From a checkpoint of a small audio embedding model.
Training: 8000 steps, batches of 256.
Rows from block 10, named by matrix and row number. Rows with one number belong to one neuron. Each number is 128 + 32 x the weight over its row's rms, rounded and kept within 0 to 255. All counts start at 0. After the name is the row's rms in percent of the matrix's.
# fc1: MLP up (model.blocks.10.mlp.fc1.weight, 480x160), inputs 0-79
# fc2: MLP down (model.blocks.10.mlp.fc2.weight, 160x480, transposed), outputs 0-79
fc1.211 108 [ 68 110 147 140 100  65 117 120  99 126  89  93 103  99 189 113 126 146 158 144  82  92  35  60 143 137 139 145  99 104 112 157 104 159 103 123 169 139  94 153 123  80 130 152 175 129 109 190  84 155  85 117 140 155 249 123 122 102 165  86 132 140 105 133 171 126 201 108  96 149 104 171  97 174  91 126 146 126 129 133]
fc1.212 092 [130 166 128 152 137 162 101 136 141  87  64 173 101 152 115  79 146  85 140 102 149 160 123 109 127 158 111  85 135 140 185 122 201 150 161 137  88 107  83 186 111 136 119 106  97 159 103 144 126  94 104  98 161  80 111 147 146 104 145 161 172 100 146 166  98 180 150 125 152 145 157 141 148 104 110 141  90 129 119 160]
fc1.213 117 [117 119  57 122  70  91 105 120  92 119  88 113  83 197 153  82  95 108 157 133 172 107 113 134 206  57 202 128 146 148 141 106 102 131 149 108 131 158 150 124 172  80 169 104 167  97 123 152 146 150 119 157  86 112 131 149 110 128  96 162 139 102 130 115 135  98 131  97 133  82  72 101  91  91 144 146  96 146 149 179]
fc1.214 099 [126  77 122 105 102 134  57 161 181 144 126 150 133 109 113 126 128 112 164 139 128  74 156  95  97 171 113 120 155 115 156 142  97 134 132 147 108 150 145 144 144 153 163  82 138  96  67  67 168 115 101  94  78 108  86 140 152 163 141 122 101 141 144 160 123 141 191 131 174 103 129 146 173 124 108 111 138 138 108 182]
fc1.215 099 [105 101 180  47  77  76  74 172 163 151 148 107 108 117 136 120 191 100  61 146 168 196 109 125 119 124 125  66 130 136 150 103 111 117 100 118 137 151 143 151 121  74 118 105 157 131 115 128 162 162  88 112 151 137 146 150 119 149 153 136 139 143 132 119 136 158 119  90 102 142 145 206 130 127 210 142 179 133 133 150]
fc1.216 134 [105  95  56 127 134 132 106 175 155 193 159  89 167 120 134 103 132 133 155 167 132 119 155 175  87 127 135 122 128 145 124 151 160 139 108 150 148 171 139 133  74 151  82 133  78 120 114 134 169  92  73 151 111  95 145 137  78 144 157 145 158 137 124 135 121  83 149  75 123 164 165 108  92  85 140 151 113 105  62 113]
fc1.217 069 [152  58 176 210 154 120  87  86 175 129 170 141 199 114 114 144  70  62 111 117 134 119 128 119  96 159 139 100 105 144 169 127 108 119 144  59 160 125 188 140 152 165 127 126 163 137 160 169 117  96 101 132 172 148  71  71 104 145 132 123 119  92 140 139 133 146  66 132 118 130  88 166 146 132 146 123 149  74 152 110]
fc1.218 125 [ 98 118 130  86 117  98  99 147 134 117 117 117 116 136 177  68 158 171 126  76 173 110 137 175 138 114 122 100 172 142 127  95 130  84  89 114  64 108 131 129 203  83 176 120 144 107 131 136  94 117 121 160 126  83 184 145  95 135  97  91 160 117  90 139  96 121 101  95  89  66 123 188 148 110 161 172 156  97 115 134]
fc1.219 099 [113 162 141 113 112 121 116  58  37 113 162 152 184 163 124 158 128 108 154 125 167 117 141 103  73 109 139 145 148 116 123 123 165 124 100 164 122 151  98 137 143 149 172 178 194 117 121  93 146  97  86 115 113 120 130 161 159 104 153 200 130 129 126 113 127 121 150  99 157 102  66 151 197  59 144  98  94 128 150 170]
fc1.220 061 [113 174 127 106 164 118 170 127 103 144  80 138 161 143 143 118 172 111 173 188 128 141 139  85  92 140 131 140 131 174  98 112 155 147 149 135 105 147 129 139  84  68 101 149  93  79  55 102 157  76 167 125 117  92 121 108 162 154 145 201 112 100 176 114 142 129 187 195  94 148 143  99 132 129 150 167 101  90 159  99]
fc1.221 085 [136  99  88 152  82 127 153 165 183 113 187 165 187 112 151 169 182 118 117 111  64 147 155 150  64 149 117 176  84 120 125  78  71 179 144 105 142 199 142 189 164  76  88 106 120 117  95 101  82 100 143 149 142 120 171  94  98 158 170 126 131 179  92 145 138 157 156 122 148 147  94 166 106 110 123 141  99 148  92 122]
fc1.222 114 [145 125 143 133 162 132 132 101 140 157 144  93 102 171 195 118 116 145 111 185 161 146 157 141 159 116  55 106  62 165 117 139 127 134  85 181 123 156 129 155 157 120 151 129 181 234 163 117 104  90 148 154 149 139 141 160  68 194 117 125 202  87 106 137 131 127 113 103 109 183 161  95 134 119 127 113  78  92 126 154]
fc1.223 142 [148 107 146 106 131 153 189 118  86  83 122 134 122 137  94 114 127 152 174 116 170 149 163 112  71 150 128  96 158 109 191 174  66 128 171 140 155 151 124 167 103 127 136 135 132 169  79  69 162 133 181 173 123 165  88 159 123 172  70 167 132  75 166 197 142 132 131 121 146  74 168 171 144 114  93 134  77  81 142 119]
fc1.224 072 [174 104 101  93  84 149 128  99  76 121 145 108 163 101 155 176 138 110 101 135  61 184 104 106 116 103 136 163 105  86 140 168 124 197 151 118 117 129 119 182  95 112 117  98 158 120  96 131  84 125 105 162 180 141 196  68 123 139 120 137  97 107 135 149 163 147 100  98 114 152 139 226 146 166 128 133 124 150 115 101]
fc1.225 099 [195 160 117 118 123 154  61 102 155 144 140 132 176 151 148 154 134 167 134 118 117 140 170 142 165 171 121 165 131 109  90 135 123 170 139 122 131 135 152 132 186 109 143 119 111 136  95 152 139 138 106 144 130 132 169 115  78 142 139 157 171 176 127  98 171 162 160 106 167 137 154 202 123 148  76 151  47  63  92  70]
fc1.226 107 [163 160 114 171 139 131 148 147 153 119  60 123 114 135 106  94  80 119  79 104 193 111 148 161 130 148 117 136 132 111  68  93 128 125  98 147  98 194  72 153 121  90 119  99 121 194  82 167  95  97 171 115 190 204 123 152 192 129 163 157 143 135  99 115 153 169 120 123 162 146 208 151  91 125 124  96 125 140 141 134]
fc1.227 115 [131 115 119  97 144 104 111 156 149 167 135 107 197 128 121 184  51 103 130 149 102 116 138 100 110 123 194  80 135 164 127 141  91 131 131  96 185 147 135 111 131 162 133 126 117 191 150 163 150 102 168 121 152 157 109 126 101 161  97 147 174 114 167  47 188 114 163 184 126  94 122 171 126  49 142 121 149 118 130 161]
fc1.228 112 [184 179 180 132 123 114 151 105 129 178 161 117  82 154 109 196 111  82 121 134 137 146 127  61 120 127 153 116 164 117 109 120 183 148 116  80  77 168 101 152 172  79 153 106 133 187 159 178 156 158 102 153  80 133 144 175 170 129 146 152  88 129 156 121 120  88 178 112 123  42 179 128 130 134  86 143 118 136 111 147]
fc1.229 077 [ 95  90  91 191 136 136 124 116 169 120 123 104 129 160 122  87 141 133 143  73 120  48 135 123 114 142 108 119 114 162 168 166 129 119 118 155 145 119 123 122 158  73  81  97  54 132 147 104 130 154 114 132 108 130 163 158 100 160 188 121 192 175  67 166 145  92 129 168 114 118 106 142 153  79 105 115 241 111 214 116]
fc1.230 110 [131 139 137 144 145 161 206  82 136 102 153  93  64 103 195 156 185 201 109 132 145 146 123 109 128 164 173 116  88 160 125 122 115 142 110  96  60 132  84  67  97 129 128 132 129 146 179 132 110 119 132 108 114 144 110 189 144  70  73 171 112 145 100 115 107 106 107 137 107  94  76 149 126 111 106 142 132 108  68 104]
fc1.231 090 [146 103 214 150 123 128 129  81 196 129 151 108 185 129 103 126 105 122 105 147 112 116  88  83  84 131 141 100 126  80 142 162 160 144 157 151 170 113  90 143  77 100  97 154 165 129 134 178 118 101 169 123  85 153 126  91 123  83 193 104 107 146 153  48 119 113 151 103 153 234 133 175 124  75 129 174  81  80 181 129]
fc1.232 067 [118 150  96 101 185 122 161 205 158 194  46 137 161 142 148 138 110 132 126 101 159  90  99 103 141 155  92 161  92  97 133 113 141  98 118 152 101 117 150 162  69 100 108 111 152 106 159 161 151 111 114 134 143 135 175 127  87 156 104 136 159 127 156 171 178 139 111 108 105 102  94 128 105 118 133 164 155 118 126 120]
fc1.233 081 [ 96 100 154  93  94  91 128 107 144 171  83 130 159  91 151 135 102 151 188 133 118 153  89  71  73 148 111 128 104 129 113 124  94 164 152 162 193 153 121 178 122  91 131 146 121 102  62 112 113  65 129 101 122  80 141 131  87 151  94 154 144  80 118 128 113 153 108  78 103 171 202 167 195 132 125 110 155 114 190 144]
fc1.234 135 [128 106 161 108 135 114 142  57 155 130  95 113  85  96 157 100  98  54  95 143 104 120 127  81 105 108 167 128 132 113 127  91 160 179 128 115 139 146 107  84 137 110 130 154 182 198 135  83 168  75  90  73 101  75  94 138 111 110 111 146  84 127 175  90 138 143 129  94 110 107 156 168 162 139 101  74 102  90 105 108]
fc1.235 030 [119 149 118  95 134 170 166 101 163  91  78 103 148 113 186 128 101 142 128 144 108 139  95  94 121 132  87 161 110 115 126  93  91 129 113  63  96 162 163 199 107 155 153  97 102 146 169 151  62 154 104 104 154 172 151 164 169 167  89 122 144  90 118  94 139  83 131  72 123  64 119  98  89  95 109 178 147  62  79 109]
fc1.236 108 [ 88 104 139 150 148 153  85 167  43 150 162 114 124  96 112  99 107  89 202  86 167 159  98 108 117 122 158 145 115 122 178 136 123 140  86 187 106 127 183 145 132 139 156 115 104  93  85  96 118 100  79 116 139 102  54 142 100 139 151 193 130 128 205 164 148 114 128 174 138 125 179  78 161 121 157 123  96 145 131 109]
fc1.237 112 [148 153 101 103 161 177 104 124  65 148 133 197 177 152 142 137 101 128  99 128  58 142 230 196 107  45  79  71 112 110 122 117 172 133 158 155  92 102 111 185 112 138 169  98 108 108 136 134 122  90 147 128 154 103 169 115 129 127  93 141 146 121 114 136 116 107 120 115 135 149 114 176 136  82 159 148 151  65 153 100]
fc1.238 082 [136 222 123 140 145 143  95 166 148 151  73 119 156 151 123 146 139 136 113 103 128 156 131 200 119 126 120  70 123  75 129  78 128 122 170  91 139  84 123 131 170  99 167 122  94 161  57 128 145  77 160 112 116 160 140  77 140 184  79 149  62 121 150 137 126 114 109 138 112  93 127  60 174 105 116 119 134  97 111  96]
fc1.239 066 [110 134  89 130 155 129  25 204 111  91  38  90 131 157 170 167 116 127 132 117 110 108 135  92 136 143 135 111 129   3 106 183  98 149  90 118 113 121 176 147 128 168 104 133 107 200 164 137 135 117 150 106 136 120 173 143 123 116 101 149 132  86 134 162 160  58 135  88 115  96 131 122 113 122 161 111  99 111 109 134]
fc1.240 057 [124 137 133  92 183 147 123 116 154 176 147 118  99 151 199 147 136 168 213  94 153 102 148  99 167 161 149 120 171 143 146 152 134 104 176 127  99 151  93 160 142 199 170 164 192 123 205 150 132 147 159 119 139  47 141 138 124 119 116 168 149 168 119 143 184 142 138 152 124 172 109 104 138  93 140 159 143  93 160 173]
fc1.241 067 [132 116 132  84  89 128 141 169 119  38  58 144  89 119  97 108 147  83  95 133 152 104 168  83 143 136 130 169 135 122 151 154 203 146 128 138  62 163 155 113 103 112 107  93 142 106 171 143 107 150 150 146 119 117  88 138  44 108 178 111 114 144 114 153 150 121 157 135 105 162 124 152 207 102 107 218 121 143 148 129]
fc1.242 091 [167 104 159 125 101 142 130 118 165 177 157  56 111 143 135 150  89 190 149 133 188 183 113 155 160 157  54  75 110 138 170 134 150 114 161 155 139 108 120  81  97 154 128  98 148 135 154  75 169  78 168 106 139 125 146 157 118 179 141 132 188  98  77 168 128  69 144 110 162 132 103 138 132 139  98 118 123 132 118 118]
fc1.243 079 [110 147 147 139 132 154 107 111 142 153  39 103 106 117 117 113 120 111 182 135 177  84 133 108  56 166 121  85 124 140 103 138 161 158 124 105 149 163 112 107 137 100 133 119 119 100 136 136 180 128 106  92 133 138 161 107 174 153 122 157 136 119 106 165 171 179 104 178 156 107 134  98 177 153 119 146 110  58 137 157]
fc1.244 108 [144 115 154 123 147 121 156 119  94 133 122 132 115 163  99 107  94 171 184 133 131  95 124 132  94 153 128  92 200  91 135 147  95 113 129  78 118 116 113 122  72  91  89 158 135 154  55 141 102 140 110 130 177 155  85 134 113 104 112 151 141 108 138 160 169 103  96 140 131 142 130 154 159 129 115 145 160 103 197 121]
fc1.245 070 [ 99 147 153 189 157 108 160 127 153  99 173 123 106 134 113 130 147 174 187 150 112 155 169  70 192 106 115 116 127 136 154 113 121 112 162 182  62  89 141 150 155 140 144 150  92 146 114 150 102  91 153 132 157  94 159 109 122  69 125 122 117 127 147 100 157 158 106 174  60  97 116 111 116 169 112 147 121 117 130 170]
fc1.246 104 [139 132  93  84 133 130 126 123 169 102 108 197  83 102 181 130 122 115 139 193 132  59  93 110  90 133 127 137 127 101 102 120 171 134 164 116 193 137 138 142 133 134 130 145 154 141  94 193 157 128 130 124 152 141 137 166 168 127 199 103 159  75  97 191 145  86 124 122 121  99 150 136 159 175 142 100  92 128 118  90]
fc1.247 114 [110 130 125  96 189 196  97 118  95  78 146 170 109  91 150 105 179 178 107 100 125 163 170 116 109 112 130  82 152 162 113 144 151 166 131 142 103 139 118 119 123 127 115 138 134 194 132  66 165  57 101  81 158 157  94 174 117 113 131 164  73 135 158 113 133 105 124 103 145 143 198 110  99 172 152 120 118 145 157 138]
fc1.248 117 [119  88 123 121 113 123 112 126 187  73 136 137  79 148  84 144 130 128  78 129  96 109 123 145 161 150 111 103 123 153 127 147 151  85 110 123  99  77  97 111 111 158 159 152 188 132 174 199 135  68 187  73  76  85 163 149 139 157 140 112 130 130 130 149 117 206 118 116 174 184 120 131 150 101 184 163  90 136 141 194]
fc1.249 107 [ 81 173 141 131 121 158 102 139 113 126 131 122 108 102 151 145 108 146  44 109 136 139 112  76  81  56 116 116 133 131 128  82 111 100 123  94 110 113 156 183 117 192 116  96 139  70  99 152 139 148  77 158  96 129  68 146 125 134 116 148 101 100  80 218 125 118 113 111 133 120 136 111  65 108 130 154 113 136 118 146]
fc1.250 091 [144 120  85  68 159  96 145 141 144 119 116 156 141 167 170 161  92 116 149 137 137 150 159 107 192 132 125 111 116  75 131 175 221 114 108 119  85 161 121 121  79 145 166 152  66 165 121  83 130 111 177 181 110 154 171 122 136 172  89 125 119  64  91 159 168  91 125 142 109 162 114  90  38 117 112  86 131 114 107 116]
fc1.251 077 [174 119  85 147 119 129 198  99 146 147 101 142 136 120 113 165 105  98 138 135  86 161 115 106 130  74  74 155  87 153 167 139  68 168 184 179 126 128 116 112  99 147 138  94 164  97 128 130 180 163 131 115 172  86 116  95 134 140 155  93 102  69 197 113 132 139  74 133 109 162 105 175 119 132 101  75 131 106  96 109]
fc1.252 107 [110  67 141 165 150  87 108 104 100 123  82 116 136 106 144 112 127  75 133  97 120 192 125 118 131 128 188 101 102 100 144 137 155 149 153 168 130 212 125  83 168 100  74  76  69 181 149 180 121  63 161 118 119 155 122  88 135 134  88 128 145 149 139  78  98 120 108 186 158  76  82 139  61 141 215 147 134 104 103 121]
fc1.253 133 [ 72 135 116 114 136 133 130 115 142 133 106 129 124 122 212 127 112  98 166  95 123  69  77  80 151  93 127  91 127 166  94 112 132 149 112  63 123 141 161 176 118 123 140 146 176 153  94  95 117 110 126 136  80 100 112 114 171 103 119 105  74 120  99 188 139 175 163 114 101 113 141 104 117 125 114  55 143  95  78 130]
fc2.211 107 [182 165  86  90 107 149 153 125 174 156 118 121 159  94 142 118 147 131 143  86 183 130 124 212 151  91 174 123 185 158 125  82 132 154  93 130 120 141 219 109 148 180 171 101 125 165 140  66 132 115 168 123 140  54  72 171 104 167 149 124 152  89 106 133  70 103  88 139 156 145  95 162 123 134 109 158 145 107 104 101]
fc2.212 098 [100  94 132 157 111 175 140  87 195 152 149 157 150 124 125 194 178 155 127 161 109 105 142 149  94  90  94 125 101 110 107 169  84  91 136 107 155  86 101 150 152 165  85 166 135 126 151 135  69 197 137 148  98 167  95 131 123 148 106 107 137 118 114 176 130 111 153 137 133  41 106 167 150 143 150 105 192 126 152 128]
fc2.213 131 [159 107 162 100 186 175 126 134 151 159 143 152 181  73 158 154 119 104 119 142 118 147  93 124  65 186  69 102  68 121 143 167 100  94 119 103 131 107 111 166  40 145 102 112 159 157 138  88  92 101 123 142 175 203 108 130 142 102 130 130  92  92 106 168  99 167 120 139 108 126 190 154 137 200 122 139 161 102 100  98]
fc2.214 109 [135 162 125 144 187 162 170 106  26  79  74 114 101 156 160  83 129 157  64 111  90 190 105 166 163 109 146 114 135 140 118 138 177  92 188 144 145 160  84  99  80 106 112 106 140 130 143 186 120 166 116 168 173 130 126 147 105 153 121 126 133 125  87  92 132 116 113  87 176 101 130 127 117 128 145 153 144  90 158  76]
fc2.215 113 [148 133  88 173 191  89 175  67 138  79 155 177 108  95 175 120  91 231 169  90 144  45 103 169 150 154 109 110  87 154 122 133 177 117 149 142 133  95 140 108 135 119 170 166  92  91 146 141 195 110 151 119  93 143 124 164 127 132 140 118 137 121 135  88 100 101 131 131  76 130 143 135 139 122  85 167  87 131 151 135]
fc2.216 142 [119 168 173 129  85 121 145 147 129  93 117 193 131 118 145 117 149 107 129 103  97 133 133 141 111 103 124 127 136 135  99 105 155 124 160 121 142  96 107 196 141 144 164 100 156 111 174 143 111 162 180 137 147 142  90 131 164  82 129 157 136 120 141 131 193 136 105 152 150 134 144  76 137 164  50 123 122 191 199 115]
fc2.217 069 [ 82 117 126 168 126 119 141 136 151 141 166 131 103 120 106 142 136 169 193 171  73 132 207  97 156 125 159 178 147 114 125 130 127  95 202 155 150 169 120 167 103 122 158 178  96 133  77 182 107  93 129 186 178 202 170 207 151 226 128 113 131 132 148 121 141 139 137 109  94 184 111 118 148 119 135 106 176  68 136  90]
fc2.218 128 [ 73 183 143 141  71 121 135 128 243  74 111 158  84 121 137 177 118  83  94 162 153 114 119  78 125 127  82  52 156 120  92 118 114 178 138 137 142  97 114 159 114 107 107 129 158 158  71 140 184 125 183 129 150 172 144 116 163 124 177 162 195  97 164  94 133 157 158 125 115 138 107 104 106 117  99 187 133 110 128  82]
fc2.219 110 [120 135 112 158 111 134 171 145 162 122  81  95 115 148 137  59 115  92  85 166 143 137  89 167 159 175 135  91 143 100 143 135 144 136 207 108 132 148 149 136 161  91 118 120 102 115  74 172  97 119 111 113 147 128 188 119  86 152  75 116 116 134 183 144 104 141 146 173 101 110 185 116  91  79 127 162  91 116 104 164]
fc2.220 072 [202 102  99 177 105 101  97 124 168 134 115  72  85  84 134 110 118 137 120  89 106 129  99 175 127 106 137 106  91  70 160 176 121 146 192 169 191 104 107  97 158 134 144 146 157 159 173 106 156 114 140 101 120 177 102 152 131 109  87  84 175 185  91 105  91 192  87 128 107 126  94 162 142  32 147 125 110 113 174 180]
fc2.221 072 [189 140  73 149 104  96 108 107 180 126  87 103 151 152 162 164 117 115 133 147 150  87 140 121 160 131 114 139  96  92 140 160 146  87 205 123 157 110  98  86 167 139 164 147  99 186 108 126 134 122 140  84 163 138 146  96  91 149 146 111 131 157 123 115 139 169 134 120 111 172 162 125  95 139 114 158 111  86 145 124]
fc2.222 134 [108 137 114  91  95 143 112  99 172  82 155 112 150 126  80 166 159 154 135  93  99 125  90 113 129 133 183 134 182 124 141 119 146  98 155 114 139 136 119 125  73 147  89  95  69  16 107 154 115 157 117 132  97 121 108  87 212  63 173 108  99 138 138 156 134 151 139  98 126 133 128 170  98 155 118 150 155 157 158 140]
fc2.223 124 [105 159 103 155 105 142 102 117 123 160  95 170 154 144 132 123 121 117 121 134 149 151 153 172 137 151 137 142 106 140 183 103 155 117 122 128 139 191 101 120 157 151  85  88 153 152 106 134 101 169  97  95 119 156 101 154  80 115  86 126  95 171 114  83 172 117  60 152 161 128  91  95 180  23 178 183 120 182  91 161]
fc2.224 082 [119 114 120 110 176 103 114 113 166  79  82 120 122 135 125 147 175 157 107 129 194 124 160 127 176 152 109 115 132 139  89 114 149 109 160 108 151 209 167  68 135 148 127 147  98 147 141 106 133 164 109  92 144 150 100 159  94 182 104 103 151  77 161 110  70 131 173  80  70 119  64 103 168 121  87  73 101 109  88 162]
fc2.225 086 [ 89  67 101 102 101 107 121 121 152 100 101 129 178 177  97 135 134 108 121 156 108 129 176 148 160 100 164 171 120 127 142 156 157  93 151  90 161 176 101 161 224 153 111 130 138 141 110  90  86 141 164  41 121 145 128 162 162 132 159 117 123 106 171 100 152 101 176 153 143 180 124 129  94 106 144 129 161  93 125 142]
fc2.226 109 [139  65 181 131 119 134  85 134 119  99 167 108 107  88  97 172 153 138  93 127  85 156 140 107 138 127 123 167 131 129 172 145 142 109 160 133  87  78 130  86 117 115 166 145 101  47 129 114 114 155  94 149  86  39 137 142  89 113 150 173 163 101 124  99 115 101 132 137 131 144 118 104 165  75 102 186 113 155 129 140]
fc2.227 105 [179 112 131 152  95 125 130 153 144 129 162  84 140 119 113 148 157 143 158  69 118 134 189 105 124 152 126 168 119 140 140 175 168  76 182 188 155 141 129 152 154  95 106 107 146 129 125 125 104  85  68 221  94 161 159 137 111 195 135 119 171 112 101 114 146 166 127 104 140 157 137  94  58 232  68  93 118 110 120 154]
fc2.228 129 [116 109  79 155 154 142  97 112 154 113  87 149 172  89 131  75 114 175 109 136  86  90  98 162 127 129 137 120 110  91 166 136  77  84 169 156 129 151 158 171  87 146  78 157 169  57  82  70 122  82 110 144 160  72 103 131 137 118 159 142 152 116  71 156  93 141  81 159 197 171  88 181 156 140 151 176  99 107 152  88]
fc2.229 070 [109 147 157  61 100 122 157 167 108 135 114  75 168  80  79 146  93 155 153 153 158 159 226 100 153 127  90 131 134 111 117  86 125 106 127 102 161 103 118 105 133 151 184 119 117 118 163 162 172 136 164 100 119 124 113 144 111  61 104 117 168  98 106  93  61 125 145 131 113 113 109 143  77 178 126  96 133 108 110 117]
fc2.230 121 [140 109 111 155  91  83  79 125 148 100  81 138 213 144 103 122  89  87 149 116 102  78 155 127 141 160 119 103 200 117 109  50 109 152 105 114 159  77 125 170 136 167 110 148  99  95  90 154 177 128 122 126 138 125 177 128  96 176 169  35 123 107 142 135 116 163 131 109 168 153 182 132 129 186 168 139 129 103 143  94]
fc2.231 098 [148 198  55 165 100 141 126 166  85 172  94 136 105 145 158 147 114 170 129 119 170 120 128 128 177 152 125 156 167 128 148 179 106 133 129 120  89 206 131 121 162 110  44  52 117 150 100 142  73 112 157 105 119  93 147 152 107 157 110  59 148 134 111 195 105 122 120 183 167 108 139 134 137 141 158  97 115  82 120 122]
fc2.232 055 [150 141 139 115  90 150 156 113 177 171 177  76 130 106  69 167 137  75 100 171 142 155 150 155 100 165 101  99 124 176 156 137  89  62 126 105  62 125 100 142 120 171 125 107 140 115  91 129  83 113 130 174 150 162 128 156 134 166  85  96 160  76 112 116  55 176 134  93 112 131 145  67 101 111 135 104 142 128 164 134]
fc2.233 087 [124 141 115 147 135 148 118 121 181  68 106 135 114 133 137  73 154 150  80 136 138  72 162 200 136  60 160 124 172  98  95 160 192 113 111  67 124 137 163  75 111 146 155  91 127  90  97  79 144  89 118 120 115 131 112 107 140 117 196 113 170 121 106 148 162 125 133 173 112 104  67 118  87  86 108 114 186  98 125 145]
fc2.234 126 [130 118 109 182  72 139 163 129 116 121 126 142 144 127  93  92 144 193 146  61 183 121 113 108 129 130  85 105  80 161 110 110 135 151 137 124 114 100  83 154 108 119 113  70  64  91  95 151 130 142 156 153 131 173 129 144 144 106 159 152 185 194 104 134  82 101 108 174 158 124 130 133 167  79 124 196  83 116 125 142]
fc2.235 028 [162 193 140 163 185 157 139 104 192 100 136  98 128 153 173  77 116 122 114 163 192 134  96 147 129  85 128  76 110 193  93  87 117 183 146 155  82 151  81 116 164 122 176  91 161 147 124  89  86 103 119  87  78 168  87  93 133 153 112 142  95 129 155 164 148 144 127 117 138  95  91 205  99 151 125 162 114 155 114 157]
fc2.236 088 [121 115 128 118 103 145 123 131 129  58 121 179  89 170  97  94  98 124 156 113 118 111 201 129  86 143 193 133  63 109 136 146 171  92  80 127  92 174  97 139 124 147 172 174 138 103 121 102 135 177 114 124 111 129  91 121 119  76 135 144  80 173 174  82 185  98 102 135 134 123  99 145 138 146  93 116  83 162 112 181]
fc2.237 124 [126  96 132 141  75  79 152 106 155 133 128  94 188 108  96 107 152 148 155 162 161 111 153 133 111 186 158 204  82 153 118 149  91  73 133 134 155  89 127 134 129 144 125 132 120 131 121 128 115 146 130 103 122 161  96 141 104 185  98 128 120 102 120 113 155 119 171 139 102 125  91 107  87 207 108 102 150 138 118 165]
fc2.238 093 [132  65 116 134 161 130 117 128 136  87 227 102 110 159  84  97 115  56 133 172  80 144 100 124 104 106 117 147 112 177 123 194 134 165 133 136 117 152 143 130  84 167  93  98 183 123 170  70 112 160 113 164 102 164 121 130 104  49 148 174 180 136 123  61 137 172 157 110  95 158 148 170 105 114  81 116 143 132 138 126]
fc2.239 064 [138  93 136 101 115  99 148 129 100 102 203 154 111 155 130  68 123 135 134 128 124 168 176 151 146 113 127 151 129 221  86 174 138 151 130 196 144 141  83 100 113 142  81 152 164 116 121  88 143 128 158 125  63 161  72 201 105  66 141 121 121 131 107 158 111 173 100 147 148 155 120 113 173 140  71 102 200 144 160 142]
fc2.240 059 [ 75 144 123 115 100 183 109 136 162  84 126 154 142  93 131  97 154 126 105 100  94 182 113 151 156  95 138  96  76 172 135 115 120 144  95 186 149 124 112 107  62 118 115 153  42  98 137  87 108  87 151 154  84 169  79 138 114 106 136 107 153 150  93 114  78 134 103 126 119 147 179 179 121 146 143 127 143 118  90  97]
fc2.241 077 [137 137 130 122 190  99 120 166 131 140 112 137 141 151 168 158 187 177 106 164 112 158  82 154 142 110  99 105 142 124 122 151  77 144 156  89  84  64 114 123 183 130 127 152  93 146 106 115  71 102 118 104  97 152 162 157 173 125  99 168 162  62  97 163  88 151 108 138 147  93 146 159 116 151 134  49 166 146  97 148]
fc2.242 063 [142 119 122  95 118 106  89 193  45 165 159 144  84  95 149 135 104 152 153 127 113 106 167 133 151 129 188 148 126 150 120 213  93 113 145 132 121 143 104 109  50 107 165 136 125 173  98 119 101 183 125 130  82 107 172 172  91 104 112 112 132  65  98  87 186 169 169 115 125 114 143 142 147 133  87 170 147 151 126 161]
fc2.243 077 [166 110 143  40 198 113 106 104 135 132 158 153 132  99 156 135 180 104  53 145 122  95 137 206 172 136 159 125 147  98 188 147  79 137  93 154  98 145 164 122 139 184  97 133 148 116  86 118  78 129 127 141 120 128 146 118 129 141 135 103 125 176 118 120 160 119  73  87 123 126  97 107  60 128 146 143 130 170 116  88]
fc2.244 110 [103  97 137  77 154 168 109 152 184 154 152 109 150 123 121 131 117 150  98 183 128 222  94 193 141 125 130 160 107  99 123 148 216 100 133 143 149 128 178  91 162 159 124 117  77 112 168 102  85 168 111  91 115 139 112 129 145 158 141 122 182 161 128 102  87  84 102 152 143 172  70 135 138 114  87 127  76 130  83 121]
fc2.245 056 [127 153 122 111 146 170 133 136 159 157  60 118 112 107 130 118 158 159  78 169 164 195 122 167 116 122 100 160 117 169 121 197  86 145 105 164 161  93 116  93  66 103  82 117 166 151 178 112 141 121  87 156  87 129 128 128  87  75 105 120 120 136  90 183 118 110 141 122 149 190 147 165 141 159 119 105 139 149 132 138]
fc2.246 094 [100 150 112 155 139 155 128  72 129 168 156  66  65 166 156  51 168 115  92 118 113 122 165 190 106 146 129 161 131 186 163 156 106 159 123 102 127 150 155 130  95 132 167 127 114 158 177 106 104 134 154 155 168 166  99 130 108  79 105  96 169 118 149 144  86 195 119 139 120 150 119 127 108  71 116 111 160 123 134 120]
fc2.247 130 [168 107 132 128  58  53 163 121 145 144 140 124 169 141  90 117 140 118 173 155  98 151  86 150 103 122 105 164 106 111 128 148  71  83 156 122 126 111 155 108 127 150  93 128  84  98  78 123  92 195 165 187 103  73 112  93 137 154 148 119 103 194 103 131 107 175 139 170 149 108  80 147 145  70 120 136 184  91 104 149]
fc2.248 108 [145 179 122 170 141 134 166 101 134 137 150 137 156 126  68 109 110 202 117 149 141 168 118 137 145 125  82 145 115 130 133  67  89 164  93  99 149 159 188 103  91 160 112 191  83 147 130  90 140  61  94 196 153 119 144 108 116 144 125 158 130 176  92 139 107  95 156 163  97 127 136 132 130 139 116 112  89 121 219  60]
fc2.249 101 [160 157 127 150 168  85 172  64 177  81 121 172 181 199 155 112 144 105 190 143 125  89  92 170 126 145 145  95  99 123 153 165  98 116 143 107 110 110 158 123 141  96  94  96 132 203  99 131 117  77 141 145 116  98 188  80 147 166 117  80 134 140 203  92 135 125 152 110 157 103  99 154 108 172 116  96 172  93 125  79]
fc2.250 078 [118 113  87 103  95 115 111 135 133 136 145  42 119  92 159 146 140 103 159 141 134 129 137 179  97 107 185 128 115 109 120 169 162 145 123 165 135  87  89 182 170 115  99 116  83  86 123 149 116 169 103 156  70 111 112 150  99  89 152 164 142 108 208 117 182 179 113  70 126 128 175 162 161 123 153 119 130 105 122 116]
fc2.251 066 [129 132 108 131  98 108  98 104 176 189 120 155 151 116 170 115 115 128 105 120 156 145  92 102 124 106 104 114 140 135 139 186 122 134 116  98 124 171 126 131  63 125 204 135 162  99 117 136 135 155 184 141 101 145  55 149  54  81  62  85 139 149 101  89 125 130 146 106 149 142 107 125 136 147 176 110 188 110 126  73]
fc2.252 112 [172 122  23 100 109 114  68 172 109 140 169 118 112 127  98 144 124 161 149 147 154  98 135 146 152 175  99 127 159 162 157 168 123  46 173 137 162  60 123 105 183 103 146 157 161 104 111 149 136 116 132 141  92 156 151 127  76 125 163 153 108 153 135 125 164  81  87 105 148 179 199 123 106 135  58  56 122 116 100 140]
fc2.253 131 [189 152 101 139 134 108 113 112 152 157 126 120 128 148 159 105 133  90 164 117 166 152 118 145 120 150 168 125 121 158 129 163 135 161 136  66 185 214  96 103 152 101 135 120 168 124 105 117 117 142 160 144 124 180  90  74 129  96 117 107 186  97 105 192  77 143 150 146 147 163  79 106  72 180 114 145 173 137 136  70]